{
  "model": "contrastive image-text model",
  "train_examples": 203450,
  "tokenizer": "char",
  "loss": "softmax",
  "encoder_depths": [4, 4, 4],
  "encoder_kernel_size": 3,
  "encoder_avg_pool_shortcut": false,
  "text_encoder_norm": "layernorm",
  "text_encoder_qk_norm": false,
  "text_encoder_parallel_block": false,
  "text_encoder_drop_path": 0.05,
  "beta1": 0.9,
  "grad_clip": 1.0,
  "steps": 12300,
  "weight_decay": 0.0
}
Rows from block 3 of the text encoder, named by matrix and row number. Rows with one number belong to one attention dimension. Each number is 128 + 24 x the weight over its row's rms, rounded and kept within 0 to 255. All counts start at 0. Numbers have three digits each.
# q: attention query, key and value (stacked) (text_encoder.blocks.3.attn.qkv.weight, 384x128, the q third), inputs 0-127
# k: attention query, key and value (stacked) (text_encoder.blocks.3.attn.qkv.weight, 384x128, the k third), inputs 0-127
q.8:116132142127083135109152157103107165127129125123162106136128138153157120170110126106114131134118158160156169191079115134161086159107151107134124116158158116113174129090100150115151128136155106160130126152107135137118158111133118102125143141138165100111081109136125094082119146113132127136102118079132129129094121129141143141146096141137118201129095154121083093145116151130098164105155
k.8:123140117070099089133164179098122158139112140113128137137095159093123112141152144139133142100126161145095169163102121128178157122127130120131134160102090149110103097123149126124155147143131162147097117145138091116112145078150134079126113149163103114146094157137140117151127112106138124136103133112133170166137088148142122130099128172127104110158101179106113144130100086109101142118169
q.9:127135110136134128103141123156135094116146153125118135081140111061118114106125108143127182129152116108130124074169079123127166112143115115152148167105143146098128120140152081120105151106115162121103142125162106129090129170116128139133110138117122174149169115138085174158148110138120126163100146146130131126147128101149100106120145111100114063120158089168139161090109102109110119134147
k.9:148090120149121157103128082147125152127158137118151155108171112125160132125098087125119127120161129121190135136130074155111090189116161129110115112132168112130167116134112159131124110128129111116131118111127170145126140151100164154109150122127200124121138113157117116084126136157097060105147138109092099126119139099135091123137101105141122130122138121146123122139154173137147138087092
q.10:103147100125146124132158106174147090121135150143116145093156119092107106095151099134142142133148115116126103088173112131115182090138102128123131146113122169106129123148169079139133126108096157134067124109141104138106122150129130138128133143134097171142171142105084148152166120137119142163108141177133135122147133119124102109108125126088129074133182091134133176082113113103124119134148
k.10:135106134163119142125136087143133130106133130123165132085173100128148111107096085142110114117160105126160140143158076168101113165109132145111124107148160101160161133139122155156124095120118107088126114131105176153146134142090151169145148143128185146120141118119129106093146140154111074130137121113126087115130152143131073119135093120124154135104154087147102112134147185140155149111104
q.11:074168119107118143121149127148131126113131133138152136132103111182110082117158123126146073146113157166138121150118164138103155106099099139142099096150128130113169127120132133145189088136112113138111092105123152122138148100178139124149161148142139143098130122073147083110145156112101135133134125146122146090113116143108148133131086147113150205154127126104092129125104167145120112122155
k.11:133140121116117068188149144113140123136068128123132099123104131130101084110136109131135140117114126154056168140133111179125146107100118123124159126134082120151112112118182157151128136099113127115092113138122134154142148095146114130152152140131099163121112160104141118154143147102153137138097098124154160131167122214130107104111118138127137136100151106100108109144117117139122175144147
q.12:060157108130127152106153111157140108092142132145160150140105096147141108124143130098140113140120139132158103148138166139079129141108108141123119081157168157124192135104133138158175107124131117141104106140101135124140124098145135122137138149147150149112138117063139082105155163119084130166161115138129147072104135119121125148118109141140135185158149104109102147112133149162140095123119
k.12:136093122132118057141161117126136125117091114113138143139097111129107128114083129122152137121086109142048181151142099165135120148127141110132173120135106120144093106142179143136120125094122141101093155128137135144149128107151119142156130143101105178121142149123148116160121129091158123132112103116129120120167120195118114102110143152132148108081145133102103138147129110150148191137108
q.13:139126125109117135142166144152145116122137138138128147092153134080096099081146104141133179152144133127142132083158104116118172130131106100135160155127142150138137126159149088118094127067122157119063106124152106139099126156110117122105140133129121179135165132139084163137126143117140138163086137142129131119136161129124115079125125102093105087142167081176131150116124126092109117130161
k.13:128106130134110133131170122161114119126137139131149162084172130116159110101115111139118114122181119141196147167136084156101099182093121126109136132121161128158169138164106132159129097124126119121104081123117149145111140129112159121117164151149202140109123127120098089088143108120126097141133128093104110093113139127144088095147095140124115125143155104150097148134138156140164123110115
q.14:097152123115118128158163144164148107109128142152143142074141131110080100111143119134143125155145152157109142114139118128119171106131093088145127146131130162101147119139149091124136135081102153135072114088124123142096128143152117126144144156128099173128153130110073134142150141117118158172063167155133154108131129140127126098115102122106137129143180089132100156110101126096105126145182
k.14:128119133121116120151167139141132151106092129119166125075147145130147074093121094141099104109158137146148172167127100188131130154109112129096137128113117111154159117138143157175138111122116116101101096144123165141119145127127137134135159162164175144114117139118109090091167137158113057138134102099131139113148137160161084106117095135120137164112149096122092142119124167140137143106137
q.15:131110149130103142149119123089131155142116095123143112151107129196144146155114143103132091128093143133119129162104156134139090159104151130119099094139132101144112131099093186129153102158163103129161121140102147114151118085136147122123132130128130088107090129132170096110105133119140112090150105090143123142121122140128148166133119136167145184120110180081128096171143162159137141097098
k.15:122152143111146092142128168114134121144096134132106099164078158128094134142172166125128151152106135112061108107119185105143166077154108126138122160131090145110088123122151106118129155139128156138135132142126098099108118098153097113133088145136075132136119140109134157158127127113144186136110133149144164144142110140117166145095158147119122134132116159116161133124118073110097122160155
q.16:151112185139100111125139169120129143134127136117118084122138181127132123139121135160130157134168145157098164151091102100161117152140150096131163164122109069120108104132133144085096152101130123108150134135123120140109136137106119137120132138098137077140097109167089157126095129121162141112074150089143113171115141133146137101127143139122117105100100146161116092163127114075110161130166
k.16:126157124097118180120123155115104140145149133144129125110127170114148117155174105137118115118136155130198127144090141091167134110138134128116102147116151134077159110119091124122169162140152118153123100131138114076084159128134138090097129121159151093136096119139113098112143128138081115135143124109132171135126103080154135147127106148126094166169104134140137158113097122137090088104164
q.17:179079131148119118141139118097095140126122127096093120137143132105161180165117123110129153107142134118118143153114125119150073153132166122132147167103143123150083133102105137113100156153152111124171160158105114135121125149097122106093099091108131092126088162177132110102118126132151104119139136093125117174138112116162111161133143110162109086101117166123153111138148097111148174115094
k.17:139144140114145162110118130120129134147150126125090129145106136125127181167145175126116126145141145091170082126105158063148125127177135144144131174137151133105118131130098115072134144178142137122171146121135102089120121136109119091109092127109099079168103103158115172137100097150111143124140159131118114136102113081125146142142167118119126108153115158144157131133144087098114093142122
q.18:155102129151153133103064119102121140143136123114112133163130117106163173149103153153116134112128087097149112105120111124139097160136165177111131127113130107153109136143116131129094137153144114114187149159149125124164105155093127156111106077116134113139126141170157152144108102146134112098179086120114089131125128100123112131133171104150112103117079132149152102128155116165152139146072
k.18:143124108151155148086069097121120115147183128151100150169119108138116194161103151105145115152103137121148089089129142084117106131135147129153111121150164125108117143114085105091113136146122125162154162111144105117130098156129134119102123086088106130124147135140151152134087101119142166101134147152120090130092124086099176131132150104141118088153104135153163122127155134131135114122104
q.19:158113148137124105110131154121123116117136151121105110106124152061152119134111132157130185139175117119127159114139086101145123145155157102127166183123150125117132100125138106096070171118126139108143144143149104152095124163073097126117107117110137119147126120169078175142111123135144138146091129120122113147128140105152112101114145106107121083111106108184124113110121097081119159137158
k.19:126115106128113179079118128115117155132201124139131175115165140129159159164113122129123108109147152129224127141119107113146100166124151144131092135127158127096154118132093135120150128140139128142119137121156141114114144143122151119093147125133178109124127101147143102091125113146089075115158139102115112130099111059153130128138114135140105137165099123151126155126119146142130113078116
q.20:095163112133137133093146124165136098129151144133151156113139103114127075083142109120154116139118119147166131104144145136090180125118089143111142092137154138143194133139141088163144085097135129134069093137141123141128137134143126134110161141144156167112177128094127114104144131106104122149138122151123124066115162107089135103131106128120094152152136089170113133115132154143117081131146
k.20:129101114125122064157167124152126122119121122150134159134166108134110126103080145130161132104124108161113171156146075185109110159087142115127171110114131143136142130138127137141106108103130139117086106109123136154148122123153132144155162148111142206093167168130135112152112133081178114125098116109122118108138121180119121087134107163142133106126154107119100132130143135144159150137113
q.21:137112125160137129098122132143131105129149142111103135101146128065163140128132127158122190138163103110130110100150091102130121142163132123128153182132141129116134105133137105120093168118124125113150163150165104122115113183078106144118094106117146139151157125149079193142128129152131129148109120133120116150131138103154116108120159119107123060111128087175142118090128083096121134157123
k.21:132093115151119189085118089122125150138188139119142166119172104130160157162098110118107118128133141113211123128141101131126072166115167134138117111137180121099159120114095142111150118134145135132111150113142162123127136152116152139117131101120162123132137088154154122102112120145096080106154136115116090131104126062134126131147121119137124136137117128138133131126142167149145128077099
q.22:073162101131151147104130130144131113127124112144148135135101119171108096105148133116138067141111154146145112135123154145111159110116095148129102083154117147127171138130124145148187087125119117147097101118126138127144141089176143114159149140144140162107146121086161082115139136103092122123144100152127140073102133135114140148121094156135143203164137126108122142129131169156128088133122
k.22:121107131114104049167154132119143124133087117115137103137104123142084106105130108121131145139102116144044166147146124175124138130111108107133152097135106132158099128118175150159102134107107138123109127133112131161148108110155121132166143131118086162104146166097133123154144151104162151135104109136142142116152121206103115106114132145120152124095151123087119110143124128141124177151134
q.23:167100175124140109106090149123147143152133137121112100113125133092124119115115129192094157115155106118095131082136092125133138119148147127158152181131109114119099120160147114103070117134125140080133131131180120133139131164106101135129136131107101126135145112172106204185119120145137149117103126144123132151143136129136130069126165112111135085108116124169131106127118123098112144165144
k.23:115124106150132176101094119128097112120176155139115142141164140142141131138142095117138108148150128132207098116111120094100125135097132141116095103142158138120178126107088099143138123137133111154139120105142132123103143175122150130087154081137178094114149104120136103095154128146100112116144139143108125113088153070143137145126080099129108152155105098167127125142131160154133103084142
q.24:070159093125127144103154112161137099104132132154143159124130095135100086102144129112141107160116140130152122104159135135098180104123084126118118089136136150116177142135129110160171096108110138131069095112147144115136140112160136125130149136157143175121155112076122105123160133103087134163132117152128154061117148118109133115130102135121117157164151097134121158097118134133117079126148
k.24:134101132132098077149168116129135134116092123123139140119144108137119090095085112129131130111139102154076178156161092188099114151088125110136169099129111117164120145132167149148103111112112133107095105117117153179143113130136125141162155146106134179103142158108140103130128128105167116129111112121128113112159120186112090093126105139143152111098159112122098136135141138131157182136121
q.25:118134105146164126109123101152152086112151153114107152094139119070137121094148105145115171125158113117128111074166102118109166111157119147131133160115139145100143100141162080125124134118111137122100134119164114125103131160128137154130108131127128169150186125129092176156156112144116136157120118176140123130136129100133105093105144109084121068128157081166136139085122099111119114150132
k.25:142080117150116169118112088131120126110155133126158162115165091111159146145090087115112128123134118128170134139148085158114084174103167147117120097146157098126164133122117153136134106121129116116106138121123167155133127152118173169128135124121183147113148110131142110095126131157117062105153121100110099111109143101128106113134111119148142134121142100153102118132150187166138151086092
q.26:159097144130113123160123131088114148134110100122127115142117134164147168172107146082135110116116141117119151184087164123166083151127146116130130114116117123155120145093105167133132143125145105144189126141100137139129112091108132120107130121124152064122089147142155087088109144116157106101146141079122119150122125139138150166150137144163116153104096182097138109164159136132148149116097
k.26:117151154094149123116139167112136114147117125126095106144083162145109132138156182147131131131113138118105100128100184078147154083174107130151147167119098140102104137132133093102141159146136139132145140125116085087111112120131091108131099143138073110161092137126111164155119117121128185151121150165128156133136115125115161140120174131127114120132113150115153149125117062095112107159146
q.27:111114137125123132144120120096116153139111113120149129153114137197133151160112150107135080124101149137127136180101162151140084144104146132114102077146127099127119128104114182141162108134143108136160131117087151113147140094142151112128135136142134085105091120129185089105114128124126119088146119115138130132103120143117151157139119143167159203133110170086112108172134158156143146104113
k.27:126170131090137088141120176122137126131081119123119086158079145134101131121163166118137125139110137128061119107123175118146169087156108128143138144126088135121095130126156109107117152143120147152128139153133083116133123095167109114140104151135072132144123156113121145176133125110152181150115119137162166142146118166128145137098165138124125134132117163100147140130110079116100110158163
q.28:073175125136104145094149123154122117118143149134167137122112121149139082121143132135151116151121151162163138144132140124101156134130105111134103086169160156126203122105137125149181101120123128145088102122117138120115148104145121120142153163154154142110153109086135089114163157092093139165120113128125150065112134126109134144122097145120138189160136095144097131103120152129108110131158
k.28:135093113122089072153172134097143155135096136136154140131128126124131107111092125109128144120119118163080184164111084178130134142097138117132151114122103133143127117129168158146139131089134138122083117118142144148145142102155138140155151155139122172130124156134136101150132147103136096126100100100114136119173108198145102101114118160117130114093131119093086147149119122159119193120120
q.29:107136130135144137081141124155147106124165154142121132104124118074141104094143114161124167123153118148145113081148090120123156118135106111140137166125150130099149101151140080122133131115106137112094122127164110127111140159138131136146135150126137185160175107126092177157149122144095151173084120146118139117126138104154100096125134124077111092141132079164118142070108105116112116156159
k.29:146092106142101139118136089115112146121171129117131155098170121112147121140088072114126138108140138140175154139138084178118103186109180130111106114134159114127171127129119153158131108115143129139123133110140153139140152141111163148130152121133193149111147113137133088090124130141103063090144113105110111111126119118127102107139082126132111141114127109147093128140135169162129156081099
q.30:100140138124103140130119124098121139114123107122139118147109141174143144156123151089142096126088154145127143187102164146121099140107131127124094086132137116144137134114096177140164117140143106158159127128101158125141145091140152121136142122146143095107074133108170066099121138113124123110158109099135124123111111147131143169144103154157134194143103180082119108159130169160138134092105
k.30:122159142085141078153152160117146128138087119118123101144081153132109135129156157121125153121101139117057139119116171116152147081157110115124156145112094143132098132119164124113135159122137160131124149141118092111136116094151083114147103132123066137150103153131124140180114127097142171133101135142159159136143097176128150136112170148120134125124130147092135128126116073103105122161153
q.31:076157137113138151109116137152157122124121122148175143137109111182112075094136143148129071132103127148150119117129150140083149120124089148131102094170117107128155131135136134140175084128118129124107098106144162105153133107164141140153147159134145145118151109097139124123126128120097147120125093143125144080097134138100158091126106149128129203139119122127101113134126190173115097153124
k.31:109106101132112056161121142117149114124115126128150131131105121125084098112123094112142162128103108159056148123129130165101140130094132122113132094132116141134129132129188143175109129083103145138091129134136142154135133116175130149138159124150119183113165176105144090156152153093160136123099092135157156123131141190118139112105100132126119126106147108107109128150098126149122156128146
q.32:122139124126143112099098129129136107107114096141116116091093164095133132126169131106129162133129127178080134109121139113133132133116118140154155216112131103127103120103129119137154165095116113138132150146146080150116127138133123134159152140128149077143103083141064146132111117134163183155107193102173121148097133117097141112121130149130116147121118147155154146128102109104135126163155
k.32:123126096126098143145158141097115140120158165081144178164137125133120111140136112138144128126115123152181166139107131135153150109125133135114093100115135131131165108105133120173186149135157125172087138100103136114126124127155133114092138122144075158142117143133140126131150165140115108126122106147179156122136092115164113126138111131102104145126125057064082148118111148133100087099138
q.33:107123112104108154132156091139140117105140158152168140147108080149146120120110136130156105154140125135136131132165108137093121131120120130092096064151160170126170146135148125150122092134116139128109104135101142119135114098121125108122133158190143122116133124067174092115152170115138101154129079141101131107160125146135095157139104162128136153166175124119099125113136164169116137084095
k.33:105149145132141101156131121158116112131100120186142097100127126139135111106152158116145118129135139138070122121149139132072134127094107114122144138124139156149110131164118115136096067076090152130149078143086131138114129125120118138161155144146189116115143162094096071116123114110140134152118150118078125135096155152124135144118119149128138123149148190174142118134140135115174162124135
q.34:091147134129128123112127103156160072082127124116110127090103133078130120106176132114176167138124113166116178111152121125113150112140095124106148191133133127131132092104156120145153146107103113151134155148138115148070130136116109124127142140147135098148128088109075145122111141153159150180100178112172147146108145107133115130086110151117119139095124137150112160111108117111121105150135
k.34:118118090114096171129171116123116164134130176107126167157169119104143089137145098139135123101090122136158154135138129120164146089102124169125110121117096134138149128113123122168140128144135137182087115087094115128139145133166151104104130106143118155118127138110122137102184138100107121155120104127148175128138096135163099164134102133104106146148144090084108141082090132123121087088129
q.35:138103131136142142116141105145149134136138158130152163156128084135136135093084158153120110125132134063189104131149156152109118142170132142098141093141171147123162120152132133111123114164132139106134128141103150092152093144101117168102086124114119160143181131112148150116111138156074077122134083191101098105143129098137112139125173132128126127114139112127120125116169135151112113131102
k.35:144149129113166114136138127135099181121102070155062096098137125122125136151129122145120139115140144103108082118135124123152142143150150128149143146096102139136080177103106133119096146153120119100130147160163095130148127171106145151119112087129131128091117116151091141098128083106116149128180173125114141130150118141113128145179155103151133098140114187136163154124131098100145144133108
q.36:143128133126130118142085148120100134146091084127095108091136197107117146136145123110124135112135128156082133137106132114157136134116142107159128191096110110126063136113110123131139156115142124131134141135159092150124146141145132102148142110110124095124076124176092116139113106103153168125141184069141142163110132133117158115154122110152115122126093145141174138132114101075147148162142
k.36:134098124134118125117131148112145115145168143061180156154110109131127140108111123120145145157131106136155162139117112135128116118143104105110105095166155093105173093122132127111196144142128113141119155107133165116100122087121121107111113153132101127168106108136177139176103175153144099103122074129162110119138115104143137111106136125112131150105115059092098133140130148151091112117143
q.37:117123132125137149094157101138158129119150155121168165157123073124152121108094165136128124116124145097180114139151144153101111132169108154111128085151167134135177116158142115108122100156130122110119131121111169111135088138111113158106104143124126160148186124091171134110118128147082089129131075191103094114138127104124115144120144138118122134108142106123113135121168148179112120125096
k.37:130144127121153118138128127133100180110087092181059095112147136128112126161153125137118135096125153101105085128114121112143138149122152127131153166095108133145100173108116134150084131140124145104134123147150099143140131170115154136124128087122152138093123139148094138086149096110125164130166182123091144128126127155115119146160134115148104092122126198152174141115119090099145140145125
q.38:148115137147132146102158113123142147153162152132164166152120086156132124108075159157092113123110145090166110136128147160124089159146141165111122050155153140134169135145145142118124091150124129106130117113117164109155102138120129145113105121113135179144156127124169144107115137144077087112133081189120113102145123115137121130118155132121135136114141110111105132142176158147099119102094
k.38:131151148144171106120120136120110155106106092175085085109123129136115130165149137153106118100158166095114089131124123126151107169133168107145154166107117119144087158114133131108089126134137146108147135162157094125133123154094147149130119100109147136098129128156095127079134089126129152126182201116100139121108146133095119118148145116152125107119118180146176150122127103102144159150132
q.39:112136114120119114139131134136121099096117116135130120099092158091135143144178124096158139123137112188080170135130117125132135123101103098141147190134136105116106109087126118135140158099120132146137146131140095167100149109123136116138169144152153081133075110132088110127124132135169172163099170052161152155104117143131123112133088158139121144145124145119122154120090127097117146143146
k.39:131122097132107153109163141123137121124154206108175151160149130107122100102143115111133121135096114167151168149131138125120149093096117148126094113160116132128170104122162125156172123118118122173086122090116146118098126108160137079122150136145125168140120147126122104146144171124141104142084093131138139116114110140161118130111097158113101149156124084094107119117100160147109094087160
q.40:114136118126096124129121135133124102105130118125098110097124164092137127157173104111163143136148105184090167128126112110137131117100102102133128192120128113123107111100142129151150149095110131157134127154149083163101154113132121101152161137149144063135077122113083100146133139114173168166113157078173164163125119144148125136121087145120115140128127139133118145122090117097129143134163
k.40:104112107130087160119153133139134099143151201102185163141149133129124097115130123119144112120103117161140165146147133137115140081098103166130082116148128124128159098139139122136164118115129128172090104077103154120115134129164130086108159157146115156137133136101133111142152160113122091137092092133132137128127120132168117131115103144098111139161146069095098126104099147135113092089148
q.41:097152133122124107157121135130120089097110115112102090091134162095135127128183099112168161132127121181097166115133104127131135122107115109130137184125115122143094105093131130132123163111096130168136130141140086162093162132141132097141162131141150086138099116119066114148138134118188150153125173085164167150127124133143124119107101128126111132114119162147135132118083103091141133142148
k.41:107103104122098167115153118128128105134150191089165172163151108120143100119113117138145123122107106156155141131158136135115130071106106164125097096131120145135165091137141132133160126129120121171098102089089146119134124106162141101123127142144106147143136134112144135136148158124120094145087073144149142120130115127168124151104098146089113126151157068084101128098105160141119083109140
q.42:158128147151146103107106173109125137136118099123113111098136169119100138137147134122094140122122134137110125126099135109173136142140134132154161196122113092128098108098116138100132167119144110121153151140156112135119118153130136153152130114079120129150113118190065161137096088146113156107128183116162135143087128117114160092131145109133122109104076124134154144153141101080128136184152
k.42:156105111131119153106149144086132167142158142084121158159140134122118135152122093143108126120117139119177148126096114138183109133142142116134117118137116095107162118070138143118164188155168121131107184108160128109137126143141140119090107110108083153144096115174148165143130156143121120115143109141181136121145089096127129116120134112119118123110098063084121156133107132131086109132132
q.43:140115144148166148113131131130157140131143127124134141139163091137125135091091158166110112102129124052169093115133145123119118148155119146122133101135143139152148128164115115114104124161130101072137137140122134107136089136097108172110104125098138158140192131126151154118107102171075081094138107197118102106145126106116143132138169095144127116108147104123135122139178128121116111148113
k.43:148130133114148129155101151104116171136100076144079091108124137145107157156100128144109147102136142095114086125110136121157116174158153111141159146102119134145087161084108132105095152165138135092138161157149110129159128146118121154119111091083118123103111119152132158107113096123121147100183162153118130131154119118112139129163170096160140104095109171142154138129141089108146147142103
q.44:108124119112110149142155097136146119121140175119156155167134089141146119137095114138145126133134136104159125141159119146101106111117131138099115051131153166133178154152132130142100092135123148149097107118110161123129120098139112106104119134164140146105142146081189104114155159110121102132129060139092111106175122131155103149135106127113140146157173128104121100118118152162129123085088
k.44:095130166132147106129105103183140099118106109160128101091110129132155133118135154109159131123134126131074113123147133133082137134126102133112139147120131149152101151178114122116087070092097145100159084157108123128129124133102112126147150148134172112116167128094114084126114098122137148156122162118088118123102180149131128138124129131138137117139156199190139106134146123125174150136110
q.45:115118116116133135093178106147146113127162164146182155149095067130151112116103176139131096167132147119160145150143125126091120138137105136098116080177178127116198119138155136116137084125119120102116132133086167115123112109113116133122130161153155147129173116098162128104128151141098107159130089145116123104129142127119110152123121160134126174138133130135082138113156145160114134107120
k.45:131145135102145112149130143138102164113076115186098094099145136117112115148150143135126101112118170136088117125112114102136128143089144130128132161107100136158117126116125112147085111113121158134129086155142078144134152169122156135136141093136158139100129158146090081075155105111130157146141177101087143112115141154134101134140097122145097114151113191159146139126110100100159163107136
q.46:095151121133107117120156090154145065081146158121148138119097114080163103120155132100170145150127123173135181123161112144103122112130094137094143153168171140113159079125158122127151112110094131147117134158121128142097121108111115131106151134163150091154123100077117113119144171146145142184104127104161137124127123125138099142085108167118127160120144138132109162116122139128111120119144
k.46:115146104119117140122187125146083162128129176150132163138168138121130080127155098137146121103112135141137145132130128140147143098102129177134106142098102136151147121127122118148128121123108149167093080084099121124131147144163151097125135117143145151108135144111119111084183126088122115156112129124114169127108105152175082156128082134101080129162143112108131136080102107128132100079129
q.47:130138118126101104128111136115115108121127115121103084096113173113108136143159093097155132130126120186071153132126099116136137123094119112148127191138105111122083126096130137145148158087138122155132138133155091154109174122151128074170160134130130094119077125131102116158140129114166178144103165066146143153089113143128120120130094151126131129142107157144133130136081110114136141133147
k.47:128114098122107144115140139126140082128155184107196163157138121131135107092127129113149118152107111163149165150143120140095135108117096142113095113147137123118179098146152116134188127099136117176097130096108141127107126115150121087117154158137126133173111130099145108168142171145128098129080097125141131115110128128148138123101104144101118145140141084092076130127112151146098096109159
q.48:158130120137141112141118169089113177157126120125103130101166176116097127130142117144087116082108127114112123138082117127182134141136149127158127147094081117126092122104106132109124154137155129132134150111156110120159153170169155158146130083074095146145109127174114136143129092124103128089128149120142144163116091113145152111135137105141126087118065123105140128142109100100129152160158
k.48:160100133163150149067123132109168113135169129088130127128126137118138172121117097130086123130121112119161131120126125115141098130171146136149141149166136103083133104096148148099157186170168101122132176111184110117122100140125118130125111154103105139143102072161146168143115130140113115125130130122159116140147108095109145120109149130161127115095100101092119149122135112111087089167119
q.49:104129099110113140134146102132124125109162170133156158156128072133145106126111115140155125127138116139156126143150127129103128106121112129123105067148161165101184144137141123145106101143111148139092104107109142121128139100132113114126137136182122148122137128063187110129172156117131100156128066142095138108170120139143103157124110159116149136162155109091091127094107147173114131091107
k.49:109155153129146125127118097167137086123110133177127092083135144122126114095144141123136112132132120144076119115157142120085144126108119136118154157112144157144110144165131103140080077087121148132149075124114122131116114140128132134158155154150187117114171137103086084110133090089127150155111157120069120151097145143136148143116105143155136135147152185158140130132134130113171146108115
q.50:110120107127121157103173090141166100092170172133172164151110072113134110113113157133143125146124134132180148122154144143093106126137117161115116062162167149112190107125162132127130112146109139136102120127119164127124103122113109133115113139160120135156147110090167122125140155136111104157109079175128128109148127115148091140099136158119125171121148104117100134108156152155106124113119
k.50:121154129116140137120151110137109158130100127184087121091174149123110108134163099136128120089138142131120105109131128117137151134108152151145132161079094141141103155131117107148087117120120149125115092137139115129140132171125162126135144093153167155098145145121079103068174085088118150169148176133087158137122126149135109142134111130148102115154144169150164149106117100089159110117125
q.51:090123107120128145108161089153148104090158168129174155149111072122140109126103147128153123151140128127161151140156127150084118126133099144089122084173183153115187106140168124141128089140100127129109119119107160117119117106112103132107119146162137134147153129081155122119136172135115094155122083162131137108137125121138087154105123154122122165126154110129087140099146147164114122104119
k.51:111158126112146129129144109140109146118100134183093121103161140128119098135149108147129109097121136127100122122143134113139140124093139158131135169080088159166105153129115121137085096103112152141130091120114100123143148177131152125129147107145170149102147141113084106065174096093138143152138170113085164133121139170139099156135113133140118109159139188143154137103120112099167139104130
q.52:124152101102111107176103148111110133108105115106086118110172166104108124151168081122148141092104105145104139135113101122171154111124138115122122168100075130118096117127134129132117166145125152181130117127153088129134165146162158125131127079137107111131081154120131123162160092107162142119113141104148164175149103111168122117130112114103133077129110161129129123123090105135161127126158
k.52:113105090159123155081143083159149076119172172092161161134130116126155133089118107122113131155114097144151128124171134129102116076149100149139090134139142125095154117142142124110138145138137117131122140072121146095137113117144111111133117205132119134141142072111138146170130135118120092149087085141129103149133125129129134158103107160127159135140170114110115113106129125152111079129125
q.53:148131141147129116141102166094124146147101109128070129099149195117100139130155123115108148102112130114092117129098133117176138130138151122164145183094083102128073124120102130125125156124137121145136136111151105121130137166142151141145128103087093119127090132184090156137121090126120142098140162098144129147101105102131157096130138091143124092111086148122154122143117099094137140172154
k.53:152098115131128143105137133095149125139160128059126162165110114122132162134111111131101145139126104107180137125122121134159123126150123133123116116149139105086149103094143136110164183168166091117119197100159140106129122123129117119100103152095080140160116100168156179149129149140122119111141107139179124129150098104122144118129155114121133129090116076094106129125142118123096084142129
q.54:131139144116152104089108153124124102133109089130111112090079166129112141136144152093115127132136144174076135120113137101130125145102110128151152201119113113129083137115105105137137152109132100133126134151152081136114121128112132129146158145113146086119112108141076122131095112111152187131111175084132102136075123145079143109152133151144103138150107169149153132138117140098125138180143
k.54:131115119096095113152120174098112137128139148099152147167112125128114125124142137103139154157114130138166185132108121136121129140124110089116121091146137133108176093104126137143204142131125110149103136116131167138108125083133128118112136118145091139168106134137157133161123182160144120085123093128179139098137106117163111101109109127095110134120119073108080122142122164151082137104159
q.55:108151118124108110124125115132134075097110112116116106112104167099138125135179107098150155141128126184095171132143117112129138127115114106122143210124112117136091109096145108128157148114099129139125150157139088146078156119117123121146163137147141075121079112111071114125135130110164166160102174081163144157110121141123122119132109160140103132133119167153129133122112122102136144147149
k.55:111113096110087143125155144116120115136157194101157154156154131135123097110129122107136128120109110165165160136126122140113141099101099153117089105148131134127168113119152130146179119133125121174102115078099152120121137098153139105119141137145098155143121125114151112136157185122127106124082075131146152130130114143164099145112088138087126148138128070082100124113095132142098098097148
q.56:134118122114119118165118147112085164169120112142113143149166133161115133162108101137137120105115132113107079133125127111158138112110170101142113100084090146125108184133093127138099137137140159138127108090126135109178151133170148104127121124138089156075114168130166112144154134078153141083133090131077146141157114138127144139186112102134146109155140152104154112124113140127161129100113
k.56:122146165149145099122077121163166059118131103143148102100068127155132142080123156117142134178165107117096121125131148121086129129161096106115142122157172111126112130167133134117133100091124111098145123151143154123108099101110092132152125167144138104132143110105137115165082128135132129114116119130121084127125163125091171109121137132139182145123147141170129116154161149141128134164128
q.57:167113139140137134100123152108105177186137103153137126154116117168115152144074130150069092132131126099145080120107147100137121144125155112155122078138119139124124165132087133116095121123177107094118114118128151105179116135135139155142116149107107187097139133161144135138112119120105115091165124151082115096128130151097160119178139099143148118158125105110144113128159140125132141158125
k.57:161119166132144076136081155121156114137111064150126087094092129142104152122119152120127118140157147124111138121104133129117120160143147073122167130137160118121099133120122129104138119115146118088158145162170127128122105113109108152148122129114119092136117120147137143157066114148136149094146158126136091133144148104087181083127162103153136125094106151155120117179161152120121168158134
q.58:123130129133130115140110151119112125131111078133100103105141192099132148139164132093128154111120140149076123125107119110159137141121119120148138211090102093129083119112105136131147164132135116157150161138164099140101130151117144120145138109095126090145097127170075133130120091137141169113121176083157137165108117116112156101129128113136132102115098148142157127151124086085146122148144
k.58:147111104115120167115153131096138121133166155071146186168138114126117130127117110117139129136125126116163133153112114137159139123149128137126097095157130111114170118095148145135192166157139098146086167099135143125122129104148129103097113135123091148141100099128172165171134158144111088111130078133186128118147115115141126115131134122111130143105119059097105142130123120145088090123141
q.59:151124148145154116100097140125148115121128125103096109097137165100114133119162124139100152126107126127131128117119150124142127131153119143146160198119130090133112093103139115100160161133123095138147155140156119146098117167121127163126113104088120118161122107161070177131096107153119144126120200127174116141087132104124161112112150111138102103067103117153148135160147114095117113175141
k.59:138116099119106172120157146099128176142147140073103167164156114132129139160126086149105132092098125102181147119121137138178125115125144140154125129106095123113138122083134139139160175167163133138112168106125109113156133150128156113086112094111095161134107101150133168125159140125115111115149117148160153129152085120151101135140133125129099131091107090074108147115103121128108091118117